A small multi-label image tagger, trained from scratch: 32-pixel images.
Rows from block 4 of a small multi-label image tagger, named by matrix and row number. Rows with one number belong to one neuron. Each number is 500 + 25 x the weight over its row's rms, rounded and kept within 0 to 999. All counts start at 0. Numbers have three digits each. After the name is the row's rms in percent of the matrix's.
After each neuron's rows are labels from the 100 images, of 14976, where the neuron reaches its highest value: "responds to" is what is common among them. Only what is clearly more common there than usual is listed. The data: photos with spoken descriptions (Open Images, Localized Narratives). In brackets: how many of the 100, against the usual share in percent.
# fc1: MLP up (model.blocks.4.mlp.fc1.weight, 1280x320), inputs 0-319
# fc2: MLP down (model.blocks.4.mlp.fc2.weight, 320x1280, transposed), outputs 0-319

fc1.563 089:525532491498509490519448521485511531483515519509521486465479538520486491534485483538477489492482496486499493483523439509514562486491513495537483523486469532509514459482445486510489493495501515480483453481424505550520517522542503513504490484490545495471497520515478512493451478496538481460466493526515547516505511511505473534485522479470527525511497508507496434481490563507458479516528524460468503514484485515513520500498540497517497525539562499484495520501502538512488512514492496524480535505508518486548457505530473487482529493501534472490480497484463546510498494501499503489476458534493527506477480465492505526515523432501524524497508487495504473505487538527482469489488516487526511465452521465434495511496531494519508527525487528495530539540503520482433479487520509548500552484480490489502465447485508503517466487495531482526437538453542493500524502482490508479476478498505507511529500512526558501504466483470499509478501512502475542467484512496469477519485
fc2.563 063:455544530502470473491520517527496488507503477464521482510503489487475521491510533460528479524480491498500488501482502510479513484492487553522477489517492503482502482523528474483518490472520494519475489516514512477465534504541495484528471534505527467466492465510499474481508460544468507479536478511510468511528493480509470482573505450574501518506572523475514473502505499494533513500518498534516518466489510513519536507484502457459475453518499484509516508519502499529541520521535509502456461485472488490495485484523512497504477477468519499475510523501531496481485508525507500501462489474558517470504491539483513465539503582532465467465485514521483497499468529490522491516516467526512540560512518472520501504539448428470518501523513511494503506469491494528523503520481502496520436445519468457483508462488514511535497526530495503477537491501443482468461454514498502502517502498467506500517533527430513519528489488504480528473524479489517519546475483506518519503507
responds to: text has "table" (30 vs 13); text has "man" (29 vs 12.1); text has "two" (28 vs 11)

fc1.257 089:492478521521539472506500457528483494498456492447498561480511524470541523520519501463474551490502493479488513524430530460468473483478459483476527455493508490495478475498513504468470517512527488490486520528506505495505502496500516497523490491502546496465501504510553490515537481484509503537538519523487494509504457507497436505472492545478486508563491470488521490502500518500519513457480520493499514505529503499517481480532517511509468472509488476527468514496512501477482473480513482527471465498555473504486543534538506486477506501510518468558558502517492526485500489502464479504503472498522477516476506518490495532498461519475489503516473516456487551480495544502479518500512573510527502512467502506475505459513476485494422480489528519543535479516505520522491494484520502522504510489476527530517479459502546481488488550504438537499510503528486501548508525464460493528463484496518494503494510439527473505508487495474555516465517483482478484472457533519524547502513
fc2.257 097:498503536493547483476489532522504511489490461509504455477487503518503448485501527545488502456501503509490490493485522516483506509513491484469487492476471448478478539475497498489494534539446468493512491537508499504485553539487487503510516506558502493515554492486490513494497509502532491489497499474486486478506461513509515521527479482534510495499465509481579505510512495486507519506516540460469494498512532504527506497486443493536488477495468529437478489506464525513489491510518489445492495491485506513489497521481482516506530515487517502471468533465493481504516508486517560528546514467475477486533501506498480482515502476480523472509506561490495499495521525514478423486538529514467492478483521460487476477506520494431500475564555471483489501521504528518522493503518527490491543504526501479513484487521492498535478413479441488498522455520593515452511490510496483495453497502508544518501499526542537501487480493514483503477471486520514491543516507511485477540489
responds to: text has "grass" (43 vs 10.2); text has "plants" (29 vs 10.2)

fc1.432 102:530511482463462576473490500480480461510486545445464510490499547521510495522439503509518495488506524508506487493488499521488470508521518510476455500497523497528514562473524547455503546492490487452469513514492511518472447494472457465513479480492560503523481517503570472502474517500502457488505515489488512524519534544503514513455539467525507474482501461495503507499509495469510493510534521477508486538509517500500512481466520520508508486494506518446467497488483526530522491528504482474508452476532487505485510506489474481533484485467498486542531485462487516534472500466488516482492470484494487461483498523472480524545511507488499538552548536524493505500513527528505523467500512480466512461566534499457495536546503531497516512521521507503519494505467479528484502444474511502529547490492504476453470446515490515460501462514482482487478494450481517508473488522514526543490510510463489541497494460546500515511466495491490509513499504463524500506514501522464494535492
fc2.432 085:488509492484514463509491477504517516491489495493494522537502527478478517529514487506523542520505488496539522474511478523511485447488495519544480488437476463492521503453477487509546463500471476513519530526525488508545455480492527496512515501531488505504518525524498537537516504545490507536490478557502490482487498538522460481514549478542492501520519486546512524502484496506512514533506497509460537495486468507508515523469498482489485432531535513522526492498534520505479471504488520508530511523464511509503485464481462479485454560455488497495487526590539498479460515503496499500486522474506505521475506499470505478490508489528493465506491482543494479501477460498498552516552510517491492557492469516554509543484575512504496508507434507504495494567469520493498506527502491470506547435514471514501500509506504521483495524485481514511516514483510498498514503487521495513506490516510512490482486517470540494536486502529439506533586479536530478521501510511467501474504
responds to: text has "grass" (31 vs 10.2)

fc1.59 098:533495517484502467506497480495502481478473532498551493489549476538503535498504467478503502495523521501479520508512485458496486472540481525533498536500508549437513484446497519458460493510576477514455480448510472495480488502510493489502471470469533496521532534518481515493466482490534482492440479510436504508479473430483506473483519487510480503539531510518548511485490488505475507488471483514511522516489504523499505522457496558493519474511519548472515480510500491495484499477478517500465510560504559450487506503530515510489463500575470477526519514512561500515489483514470511491529482529472521454493517504500449492490497498506492475481513479511494510513478509475500491535498484530524485458499520507490490498514458530481487515556490515513520502447546452541548508523488499491501482473503492498509501523485494510502495511536535517545490539510525473495491523504504519514453476480512493558502494462524487487474527497480462518553516520533507507504521497504476502540527
fc2.59 086:469510505517562483488509464439505480490488538472500525469493470511498460506469511542511454535508490489541485499517439508496506568514495507491518485552499508480500535521525515467507530455508486488481472507476501527544502525502491518520488488510485466507473497500515511551498539528493509507534506459505515503499499502523476526564498516527559518460492501491467482494500521494519523522561496506557445442506526534483507489492507454492483470520489499490488505507492512510477514500506536515505497486508528471486492516517519506491442515492545521523498533543498466508520524442530526533496498511496498471539495516500556498543479445508510497498469532473490517511521486502510505508522511493434535564501471472524514475550502532449492478483468507484529516496414514485518521535523501494511515533470520503510494492500495482536469437530481515487505491524474492511523527517481506505527533497518498489513510518473456497513522496524483518458515509501515532455482493493523500487476
responds to: text has "table" (32 vs 13)

fc1.394 098:465508492529486494525520501454499460521491535533487502488514542513517507536444499470549510462516549521514461515493494492567504476530480457472489494520521505462464512471505517485519494537513490491452516506439488522488503475530468455504481474460507479476466477466522493493484480494477510522481465481485489496498502498500481496516522468499462481488452492511518504515522514534505509513502502518540493480504494518485475524525507517512505514488562439507541466483542535496513490460466453507527497473542535465539498495494540469497488493504513505529499488501488512537465492501490570491496486506519491493515484486540517492495506519537488528487495504463478506493495468456514519472545512448499518465464509488458468504481524494507488440507481507520504505481473517550432537526532553499500525543506481494535511477533465504515515525463488460517494478499499498494507501481459510538516550487516444505516488514482555540511504516486544507472509523502492473501530506461475512535513
fc2.394 094:494463478468521501510497468507488533491486486495518495531510505540487462500481475517502509503503522492481509514484523523484489526478492458489524504547488543525462477504476530497453492531479545520508540489519523486497472494495480505505503536533506562529529512496468479474507515497498459561538517503496487541505534508479507505551497506509454512467509494484529534472492451492484555458488526505513485518520446491474530481526531532507527483524441499452511498498530505593500467455471503454540513511488491488488495486504479466514494505502466506509495500512531522489513519451485515477543510499513492478522503484506526507517477461511499461432502477508509459487508506504513482500445503488551499482511499499531547491450507468505528502500484451474497511460504514477473472518589498457519506462525487482494484506479503470496490515511501502495479521484525491474458461530501498457535497526493527493502536495468519490482489476470505503536515502521493459533514472532541549532519
responds to: text has "grass" (38 vs 10.2)

fc1.11 090:514460472509483500467500509510478507530516529521505535485528498469515528504483489458520498510458511502478476505469488503517500490504494525491487519490479526498476472479469502470510514492498456488466469480483511502546428471503469457527508529457501538514472493470505474443520520515565509480486472487516517497486495469487497509482576537467526510537559513489518504478507526499503501492479489516516513488514498533508486485509515478488515537519519481462510473497529506472458531515502494490530485468505526534526539479495494501519518483479501560534477507514528494516507545537508528483524537494525482496555495500478587515505484511534525542517458495483473446528521495484555497507504472492448529432474565460480488541490542465460483493508470501490516534495499521471542553517504491461472529527478520476466495507506482519525505522480510479473468490473507500473500498501536533521490483515505476520532496467513549512485503502509524468514498475532520528538507496489521503495483
fc2.11 078:531520532483491497465496475513472514526505482501506543466531467546513520494483524496524510517498454524474453511511509519526502479521520481466415498538494477507456460519466511521459501535515494498504539507488491457526533488512516510525531507482501497515488500487467495447496495525526484479564491471489434504505504509490520478508514493530503494472503489520481521472517480484492491487508503498464504489506492463484529453485534491480510463447484511487512480470542485490497484511480493547537544479452523486505475462505499467497478525499516473507488456503505522456513475450491508488541521467518519505520473488529451515455517562491453475479504538524510463501486507489501471522518494500560502510478467521548502496482507478478517483518535513506511482509468499505527442495567440534510506523508486540498503508536510492470499429526511471464539463476543497557508485523517509498527511497498499509480517495512506479486500496477467484482530516482510475483505456519492517552516
responds to: text has "grass" (28 vs 10.2)

fc1.491 109:497447497496520461499494508561498555485502506512530536525474518499501488566485492543505508461493525520496492480482466511487495476500473487484505478484545481518489464507515499515434528453500491472450515506521506485443497521490474467505488467465514535475475541483495477506497507474522519533478474476526524540514486524533487478498476482529491498540518481456527471463506452463472480468472542498484481516535521524504493490534522497498423531497489479522493486502487484501461468477468481486479497499519539496445531493500471482456496495470514502546496486514475526496547537560498468486536488515518442514505500508535457510491529495493527513468505523509527524487510506513478490532469536530498504515481465491502475526477544457503506499539520481501507515543521492465552472489501522495493502506528497509540495527497492505460496500499521501548468542500508538520498499474492483533462553493481484511515463515498516578482487509511506498489502488487512502521519526530469551503495
fc2.491 117:479509511478504524476500508528439488522526512535505440475483481532502493497470521492492525496476568509489463497503492473491473465523504516515517514506480534499461452497518522496523482515472485472509490515509464498516472570474494541529474511529486497499602512430493495495489496490517512483535517503479512515506524507507520494510513499548501506459506493459480516488508444484481508532480550499471474526505539544517482492504523487514487450466503516525551486523484497550473545528488511471500511481436548417489567493464479493503490496516498505488494469474496516509484542505496497514530488533505484487525462498494495474504494524495465518506513494469511487508512498506506473500540499514520524516486482483560438458470508512474497475511503505500450508526511491518488532500473550519498507501512453460504495492543502518486529477485519458481468453487495494511478507529497476524473534451467518523503486497478519502517471510476536477525537501480517532486505502533494503515506
responds to: text has "grass" (27 vs 10.2); text has "plants" (27 vs 10.2)

fc1.107 092:533492491465511561513493500464530519535514524532528495459498528447500502478482499517505522485465480482532498504505426456500465531522480485479520559558489506471509493496523523470479533498492476467469476511439456503530513511514494437480501462485522477477488485513490489498511466562505497494494528519507518482496463508448505490513496471501540490515492486466510481548488531518464484474458492523484501506524488493508483525536498478528535480515525506549475497513454487522509487462464520513466531492502526514510490464492512498495501509463491510515492468536472476514480473531554516516496529524484499540481480487531489481515491473458485502471506507481503483535514503488525456499517473498549486475505477513475530495499494506490508477530531477510495486494526547465491498503432518476520481489515497483492460515521559514499508471455478513532511510523484466510530567533492510492535555509464471508506542525472543529512504484511492541491495523493486501495459499516569487484487
fc2.107 095:535523507481491490506486520489445465495513510511535513536505516500513441494529464467521535480487546499453477499508492491529504518520515526512508505496497532488475435504442487494576498479487541440490517497507523464498510525506512506489490470481488487474493472481488499478483471470518508505520493498524526481513466522510516510514491498462504497471565500495500436507488490479521501540519526511477501485493503498456521474484464530518490515468497480491495513514517509451495517451499507455517515480512480518494487503491510489478479486496485503495530532393491512512518517516493468512504488456515510498403483509505542509494482503504484496540505501525498446503495495521482501478515503470508532509468463479528469502499473479474518492527481510500503492462538527504520453491478544540474449498505490509503495467530484491512475533491527509514478453495530499489553503505495501492467561526531480506507472507457480508507558521551500516517464493507455526436547509497520503488513
responds to: text has "sky" (90 vs 24.6); text has "trees" (65 vs 27.3); text has "clouds" (37 vs 4.2); text has "water" (27 vs 8.1)

fc1.211 092:503426505495505487536545501536477487493521495532539522517436459551568529547507523492498482491537488568494498518462503496509517519507497513447468510525484504491507452521462477516514479485483476485523478444471555490493514471483475462493494524535490511490474501485502482519477519515505490511461499525550456511513476474470531474465507446522459477497480503528524498431463489507508490489518517514482514465503504521497497490472470557497507512497472496489495477498509524490517491470452499539525508474509523492475555522503515493524513463530474496496475459451528529499526520477525533514517468501498495542488520506533458512512511513516539524503478497483490481485495517497513462489502549495533504496455483532505549510503506501512483461504475495501529503467488498530506557486500490514477495492523457478535449507456535473440504535488522470504508480482506486488501501493506518462521510511517468514535518502484528518506524518511520518523498539520548504469523492500484522478547
fc2.211 085:532474494473553462484454468504481512500486496490504536489536543507510503468519542523491487564509469476550504491522516487517481488459504485465497506490510501480506459478526536504486476557483508505507476547501479520518527564487504500500472500458481484513533502505507473466513466515508525528492520487481507494468497476479509488543513492526503503493497499447499493499498468497491482513422475493479476478510475522484489491520538511488539458457482496516518506523462495518520503540503504514500538505474478479522490500492527528520488522480501473500486504498530508483459449495477489463518471471435491504442472494521493506511497511508476468510496461520494507497505500474531567539506508479539485503480483570547522469500510472515464466532440496513463511489475490521430457470527535510524485469481480577467493485501486516508508475489519518480503534531495514448494482474510484499480536502517469495530508504477490515509520512482482524513552495506497456563497497528519481522484
responds to: text has "standing" (46 vs 22.9)

fc1.208 099:496480544509501523546521496476506474490457477523488539532473498504512522509508511550520495463490563523482513520523490510557477492487467523487461506532471503504488525479522515507500479505493510505492492487476522466509503551490499494473451475505525500504476483516490521500485473510519528513455536520494536492474515517526508544468514470473518530543517567459548504495511504488532498495505480546491537506500490537476515484505459546494520473503468521514447525512490482501512514475477492465483479519490561493535494495495490509515485490492482492510476491509472545494496495511527497485497480533501505476530482491521515512534487522546489536490482540503493494507497509491517452536494482533482490481458544521492464493509543502483493522481484508461488522520481466547509545527455497471473469480456499504505501494426457489490507495463488571483525501504475520503570478478453530472502485533532500480514450506541482498514494478490515452505507522475459461469493508454527505497435
fc2.208 123:506521535517530487492525475567514505504501504512512523473498513513493504519493512457512515550502456511497499537467483456484489480520539527545484513491487489559512495522488509499544508488523541482546507501473500495506524442505496483501521501502518486492488504578520496510496523507496496534480522440490514530511486496506488500482529467550510495550545492590493497498486519486477532497488493509474440519441481520474508504471514493518538512522500495482498510510497498486493431545519524541514584474506499497491483528513500522503539504471517505505547470508522482493508492439493521521543504529475510497494527517502511503524521491493480530508538471462494496505483503518489477478485490477466495494485485528520510448511514534527506488472532494521500505462549478528514486502477473515483520503499458524516507488499509522488509456515499502543544506514469496464434541532521523482498520485514503492486528485477497503564508491531484508444492511522465496477514515468426496488524
responds to: text has "people" (52 vs 21.2); text has "wall" (44 vs 20.1); text has "table" (41 vs 13); text has "sitting" (38 vs 14.7)

fc1.359 074:510533490521487518515547506547489522509535510494510501506499510524474483554505499516488510491504475500473516508520522462533508468533465414516534494539474493474484467484482493561488546497470525503473497487464486511497501486497471493527538553508467473514467503502530500525499487508510474468461483547471542486496489503486485486497513520518496544473472517503509461483505514499489514490457515492509460476488478520507499475499522520509493495487535511511459518483512485458461478478550557508460478520572522526527521525535496475515484510528455533507487506493474480528478493484493471489544508520475439497501530456502484514513516435523460518531500521506426497515513466484492526516472484494485485514490518489489472531496490490513494486525464515485510549457517469548488472500515471473537494492499529518515518488462448518495508489488523487525504462520498533517485514472510483490535521534480507492497554483507541513529529524514484518510484453461512530449529470476460498524519
fc2.359 070:473509481491480490516465472508495447506483511494480501550504498484506534486452495451508508534488492503547490497508471514497490609527500492530530493494518492507516517476473522479551521487498535488516497457488499512536487513458529489485538479501500498521512516520492481514506522474490510531534496523513510486503497520533480499526483533480432513448488499494477461493492479498499512457552485507472540515510529508496509475528518480489518479440522486491514472504519526515509450470485505515476522501443501524500475523523474501503546461476477475491475501530527508513499467501497476492526443452462532492449487468491557482503461483496523492484511502499481540493466521461513506499473514499504483490483490512516476450450497509486506484459481491503514490502495465505428546501523489458480499557506465461476477496454507507510530490488502560532468524485500509495510499500502490481430523511515477480495507500463490480478509525491486513561501495476491535515488485479567482463498
responds to: text has "people" (49 vs 21.2); text has "lights" (39 vs 7.7); text has "sitting" (33 vs 14.7)

fc1.553 097:495520481492492562473512505492486533516452478567496462493494528489490513502507473496474510535501488484496528486478463506571508517521518486507503499469521489484484468481508485503469499535524469484516516462480544518528495506509503521527530548492500534490487492487510472508524546560512484480568514521503504519520500473498527491508525524496502521496515464496517521493457439478498491455508519468537520529496518532508507474459547476534488505544477475473482480482526479499482490517477500483513464540520477477535452488543466496495485493526494533518519476530500495489520514562488502487501515514449473527514545496491546494469500504505502503502498489493466505471502491526500477535468490545522496517512496469470522552481519497500524523458492537540510516506515542522495510469541493448485471526516507495509510480507499517496538505534510481527454435483544485474435510568532515499478516543540481501510488513470492529469493542504477515549487493503539489524515485466482482511514
fc2.553 110:514466520486513484483495525518498485488476505476511523511500490495512477511516517524494496509511446489463496479528494491506491523502489408475476469495493478512519525523455507490510530521505484519483464583491540505518542497485473530494497499495489484501461484422507530480514490515552495516522477460500496488518508512506536474498510537529508490449509491509491513489518499509511499514523465496486509412469458511470479492539519527480490490469523508509502474492518511494494532464497511490502527503441474520515505540510510490481492515488457487528512458498547494464507518522486529492553502510501490529467467523508472506502444486495483499483479443477520469513543499532487493480492474514522485453483524524515511460522540514428517556508519513495511501497511457511469413493508498485498490529509429477531508483532517506501476507479518502515468522495516488518581491513509482509518488503483537498479571510502549460479505497490484516514538500487489485527493510488476511478501
responds to: text has "standing" (46 vs 22.9)

fc1.526 080:530503478496507500499490492471501535516487451535499530548456512532467511505502529464465529530464531519467515508517536458531523526485479524516441521522521470481537534479532501476487557529474501496519486497540498531522521471507477490518500518497498557499502501452502520533468510490520494540488474519472495488494442497519521495475540515498510517512519512522488488509508508473538471467498507532496546460503523526516466501518500509475467531512510501461485523507488483510463520476485516529507489485467520509486448534456482502479543495490498496539501535472474517514501456516499500444460479476515514488490458480456484510485492501484503519499560484495524508483470498528530481506454514502540487506544487496462488489447533529505468520494480487448491540453528509503500497503532477488448508442478519526501473481454506516501528495483484498492476541529442511555500503547467482532484553511485508499499488460505482519502532486482508499540535481523484498487489494499512532472454
fc2.526 072:470530492496495489508504486496465478479495516478512471497497514489468559514449497471522524536517547484488468464495486522499489485493501519499500482499518505542507533502511498527517520483489485505512497523498512540514506519491505501504464476495495488480556493586509512491472527463512465492557481452500483501468496481467482498502492487485477493515543516518542519520507518523493558538474530535568499507502440536532489517505515513483573479460471503460478482535517475506517571535490524496508501472435481470517504537480518495485508503473476471478472512512491516514479468503500499504523503513499516476496532523513540517513498497514548491510492460513496504513504491521489448505484492487498487505505477460488513474590464405488502451559476477474503499476463526514497484512508481545484487517507491508515483522546481457467492509534509492485496480509506494489459481489543471515534506518476511522487510488463496533468500491542482490498491492447492498501486503502461530475493
responds to: text has "people" (53 vs 21.2); text has "standing" (48 vs 22.9); text has "group" (26 vs 6.6)

fc1.624 129:486463518466520501499540499465522527504485478526507492479518493501446525513516507467510509510503545524527503490515495499510525486522455520514523502512524474445491498511499505441501468533514473507461490528551512475494499469509486505512493518487498510585487504473516476536510513497528497478480475513495546496489459461517531554465520500479519494511509526559461516520439490475509508491494471540480517437480474472505510525531500500507493478561492469507503484473471496522502549486513486506536477515503466489506481527502502492456523514518509498458455526491539485519509494472491519535472552452507499497448474496503516520519478522539522479495500481466484486509493470512469525475480530472521541504483490534490507533485486521514524502512470501473505436519491473519448501508518503459476514470494515538526528557449511500515502539481482508501498530469475514494508549461514493524500512542525506507515446473503468475542484474519504541500493491499488489510485516551435531497480
fc2.624 153:476525519536519481509504506514538538487485512517469510483508566482507493490487531524503499474481504506496499496508479511530505531539519456471544500481487535478469532529517485470491521457482503544461533525505520534510491506516487484475466494491493475516459531496423524512508527541468491496496476501501522458519492460533475487497520505504498498531499488536480511508497511484480488473478526512523465481500476511523501505460545525483513458447499487449501493495493500538510514509466486497520533473499497482479477521496504498500553510550536491508525505490514486489530502458503537514500475529532469506548502485527520534487481521504496520527494524510475499499484491515500521507563501485547508526515485515476488470531496505470493533441522507492590504490501456547486503497459471529483434480489531523508506491477484504524522445468494500518511486521489481489469511506535488504504476512510506481475477499403512490508527501410446505527529500506505477529507498508541511547490
responds to: text has "sky" (82 vs 24.6); text has "trees" (65 vs 27.3); text has "building" (28 vs 8.7)

fc1.99 105:493482500501485532513501482472512482526507518500509489512511530536500513484475501507500507546510511479504448514486515520542510500503524528489465513513556497520519495501509537549444525484488512507455492514456500512452538533510522508472534500503544492512493487448500530474501528488512469500478476493535483496517498492504483503493474530499482526560512501472482523534453470469526485464478514518514487489470462546509514501465524475520491471562472488506547463495504454517498560464507518466524505506517487477497507509450497498499498540494560516495468510485513510516472508533490499498495507445499529465469479489446482464508502499506511466470497544524522494478533531489436536470545477507528500532476551487491474500484515517531503522507478510507501548523534509556500468461481547447512481489487502488487514465491553473497487534507491461496453566497464450482521518503510517505492525492514505471531487488500497528495512546520513484508492548503490499542500485472490508470540
fc2.99 096:490538508482483517516502484476502493511489520479487449513504505502502456515464483482493487500491510501500467482496472480510493492477490472505499479484486509511520511470543486516495508513500528518473533551497481484537524468462486490498528497486492443505515532494455478499486487515469483498497495474537484459477472507470494475519509491499503500516470497518526485463506524503505543474416526457570479445550513508487515521539497435480473529464492507487477537497469524600475492523514481459484449496529545498488498496484501477532507508473542484494479553465522488486500544527492528503458497504497477509502506511501538492519495499470530535513494513482499488490523497537536496519450507492465491513488487541478505462500477519465529544481437494504502512530488472466518576512485527528491442519515508468504517495443487457492475475477515476532493556508480496499496484487504520526503460522498507485530444511450517501488505509468503503478485488475475481508506489495470499459512
responds to: text has "table" (30 vs 13)

fc1.733 108:521477522494456508503512505502502548538520482531520533506480501499473504459511499496503486446520542522488518474485480478528486488437488499534486533498518459517436498495488460488478492527500505483478552517479504518493460550493495488536507456536497522484483484471510493489448525514526490513523520487497495531471476517505489516509445488464511479523526488510465525518508509446513505516488508506502460484490500541558523573493486521488506536469491511525512508476485497521487542473440480498489489541523495546546518537517486522510527489504542514510468481500507479468506526502495516496462496463458499556507522518446493520537533500482473502504524495458489470480536540512466504514494471519500531532520485491509470509538542489536522535492525506457510499508510506520512492498509509506524547532478494536526485457433466470457521504474554510492491518497489491479510538534473489504463522471495527512532497456474489490542498543503528475509480524485457485515536526494482496496497
fc2.733 104:527477509534541534511465491558511469485504506491495496470493487498487494529540467506511523459501465460501440513481492460458502472481524512469454483496467524488495522482451544534550519474512521516523486523512498459525552453494499499526505496478475456516495519557499506506472501502482505520526500511464519484515494487510508502455495492515463509512534489482459519470476480505496496505494462488509541487481509483481511524504489522524513501575434511537507524507470509490510465464516483562489528494479516477530495490513468481482463522487493493472534479503533487500510532533494521548511514491468483458491511487464507468532495477468509495528566515535517537490481496472509506487519489513493492500475516515563567487494497469462492513526487479476485492501505501468549496533498474496497498470491454472525503509533501519501518455527497514425485481481506525483449517488523499508517482506525509492512492504484504505479527493485532490460573481507498484510444515468461494521531
responds to: text has "table" (34 vs 13); text has "sitting" (34 vs 14.7)

fc1.153 113:508476478498519489507495530499438462489498500509499494509508498523484493509492530507524530471472500489553526512483497500516447488520508471488466501514486498503488508493537479485507504520496482484443516469464468514537510500556483485499553518478486492461472488495467519464502566516512483512496520487504498491525481519492472460477574496525479492495490511537529485520521481500463570527507537501504450449467506448499491509499528510535525513513481498480517495480476530523514532519453489514508512489522476500494503472542531488505496529461494446519479455523510474455470520507512511473521490502552472478521501461532555522475521502514505537506495500464484480483490500496482542494507509471517535474448518568489515513504528540488473499502503509556512493467449507548504488522497555514508520532510481525497544499480508508480476488454501458499498480509466471489477494523442509502491532527495497509548508482487504541531511510469554539470466502491496457500542505503493505538483
fc2.153 106:478521517469560468496532466467526484511500471492491506516519465530466560514506490457498459534513509506479487469515500490440508520483538493505514522515511555510497457493471475515424480521477529542535507500491506524508501483477488496493476512516505504531491481455516478492482481442507509531488531504527520526509490513479517508544505493515475515491504485489509523511494486508486552512551510514463493555528452499456516463494556493506542495498489499449503484494560500500456437479489523487501534518454520457486507480523525468476474462507503501494529517484513499501503506464501472479541517511520551512514498503536506512509508492484509468471457517499495479510522488479504455511449481508530538479474511475532510499527528422511496482516509498417508514473546522497494545509511473487497480500511500507515505510530500514474490495528519499492528527477502479498503511532510490480556535506467525506483523498539540479490497487568489493509515491491516496469504454494514540514533
responds to: text has "grass" (46 vs 10.2); text has "ground" (25 vs 7.7)

fc1.405 100:531477532466525461469490494463436538506480474537457505522495508536466478483480541458451489508496514526484525499501503454532520562471498496516485481506477540474483532531480504470531488496468476458532492482482509523531537478529525495525506450501500501493499517495548530489517517509509496524470496520511513526465533445506533498529523544480477497479499483554504533502526477502555500501540559511472506543512510516534472540519509507476472460510493518503463517486532528485501498497499515492507434474499510485481472541524514485483503536504483525473462463488498504487500533537502465504448505462471533485496482477481540511505504495494498494537539480495527462514505492532507458507491551472505525504507493466457495469467519515524468494493478490488516531496514473522487508527497504473500495474525497523469497498520494513461512519549499495514489534531486516439477510514549501511482499492500472466452473458498505515490468548491507548516515512538500502484542459472532491502488
fc2.405 108:492507486509545509482490475514476504506507538468434462500496530522508491470498513519517514427527474519512509463521476503550502511506500503479529501538487484492559480508514497523543501514505547530520477526512498465544486508508475512515458508503512521498478498528499498508491494499512500468524494435504492491489484546507500503541522486564493500537463493428504543535514539496503497485575464474510549487498454494460476478480530541500470513480478502471474500513493527522495534504488474486479509488457478521526513476525481536477528559524524485487522523539508502528494472482493536455526487507525509484451476513531482477500497479495544499530505507440493468516494498542511529501492493489509508473487466480474500549506475481461516438474485512487483494495486478494497410508512505464531505507513432487470477492475496508502488470497485492531478503510472505537466453523500497483543516494504499499505492507470490501509531516476492540528460488477500470500492527535515509477492
responds to: text has "standing" (52 vs 22.9); text has "people" (50 vs 21.2)

fc1.97 099:478477490528501560481501500531509508527451487519515507481513512523541520512507494501512490520533486496502485523499495497544501526497445526469440516494487477480461466490505456491469506459495533501490505488446548509498517511536441481470510513462528524530535494514540519490487476528500490535525466514499483525530517431498563498477527519500463497510472474505537482441458487524543475483486539479497518498515508473509490513520538514551492511541514478491519454475518471494486517514484487534507494549488509541495470497532466497480508493492461518478512475549514526486556496520517504485481486496512434523475520526541510491490506487471506510469519501482505493473519496528556498512469525503486481469534499532452512516525556520518488498457508501505505508497494522481490491490514495444463481524491473493560477514523483495523510425492520511511501495490530465487483503517500509482487514518523467499499485550493539494496504542505485512499462494502550513490554485460486521467488
fc2.97 106:495467508502486488478483532542471455502492494507481500487494490507528474488539503515480445504513432500485497490504485501490494497475480438477529497500521475498461468498476503516501523571454534523490462576508485514515505486501463515469439549501531526491474524449515483484497497534507499483510502488518524514521480511499504506487509499550520493490473494484516487481511486487493473454523514502527460446464458483488499485482452510474500461489486507540470512499488516531494499494487478484513545499498504488516511509515480519497524491520445498494465515508480524490485477499508495485523523529495496522531485506529443522504492459520505441558471476496529492489516480521480486501512485500537469464505481514553527475516500500467455489540500494523512499553496482517445433499479539476487459483513489457523497463483513480484508517503534463484473501522509503421533450506474481500515485524512504499484547522513494486461497495473552551500503511459530464542487492516492474498497
responds to: text has "standing" (51 vs 22.9); text has "road" (38 vs 7.8); text has "buildings" (31 vs 10.9)

fc1.756 116:537458510478521527544527456490541504492498456520533524546491502548487499480524533500505523485497540477493515495489514472577507480501427555495519456526465517478516539460519494484501455516479494502512499527478521500519506491507501510524477475507528533475506503468516514517474476526507511519451520519472516489520491526489495536463516474469470512512500509502534486505510500526517486484508506540497519534498496538508461473478443548504488501501496505465442503512510538514499497482474507511473470493467540493539471490472471536493468485481466496536505463498504531543502489513488542475511482543503481495527475475480527470500493506501487529512500497508481497507482493469509466533546469532502467513506559489503492489524488496507445497514491493445509503477504482525514541500486493505459480408470519532503482505446516503480552511478477528480518526479453489533540491507485528493494533488502450481498501534528486519534502512510543526452493498526485482492504507459523529507468
fc2.756 113:469520538494575492505502414533488528511514522506503486490495555491487526528459510489515530515496495502471496497496512497497481471489530552578475500486499505554521534499527563475521494489490512488555491508504478488509484465532501499501495501504507499504508539584492484489464548470491464524509490467490484484506489458500495489539464469559481510504546507536531489487501527515505511556452495524535478533463480546540505511471519459516580513505488503452503499529510496512470500515496494495510539504449479504490454521498553486487542523498492486504477503476511499498477528432491517517479485505501517461502514528522519511500511506497526524539494480484479490495502512507503466484478499477477454519510508512505476465536494477506533483488545493480514493459466503497498500505483497502476505497517465532532483479509502491515478504518519483547473498477453501468439489494484481510497489502485506481497518482497504528492465487527488503475493503472451475494489501490437524457494
responds to: text has "people" (51 vs 21.2); text has "standing" (50 vs 22.9); text has "sitting" (34 vs 14.7)

fc1.681 099:487479481499518476484526538469506541492465488435530471442462530501531515527506505520478504474502487485514540527458494521548480496484515514475535486459484485484487521518541497499558528497476467539454526473498494528501478514482499501494542468488515471483513502512492513528508528507494519476493507519459490489527525534465497442486501514477460518532516509509510530492512517486521530480494474462533509530488466504518527511507499467513533474509499498490556479471538517529505471455454497465482504494524502533504544490499515521432484520495531492542506493533515478476514487453482505509489548526534504495500475483500480491512479500528534483501494487486490516547462499497487503509541535478506467496474501585507458545474464496498487510516534468438485533450518502515500492546489505444501479480495519495506482540501482515539474496475545513487498512497505440533478484490513474478473527533519534521491460503476465495505504451517516504515490485477476457485499527505489548484495
fc2.681 097:463521465474504500545491484502540549533488517503464487531500506492504484495482489484505477547533533485523484461489497489500517518547503528550496482551511470488501512545490530522476526489469538474532478496493512549493509509510461542502485494475459541527454530512489523494492454525505497483488497473504463457482502464471484506542495520474511514484537503521445535502524495467478506559499499490480529524466553538506528501533471466504497453465510518510485510499537519573458512506517499498486566512487512452495480511419491519521490487515509507510524532464450480493504472528508493504514500504535516532510517488503537498495529486561505487501477537459495512514505475488506491526484511522506502515510530477520525450519506518448516492480466489495469503535436504505528511512491467491481501506506481447531499484506523490498472513517554499475492526496505494477494523530543501489542528500486478484493476498507463495463539512484479510513529482556485490538482469504523493483486
responds to: text has "table" (33 vs 13)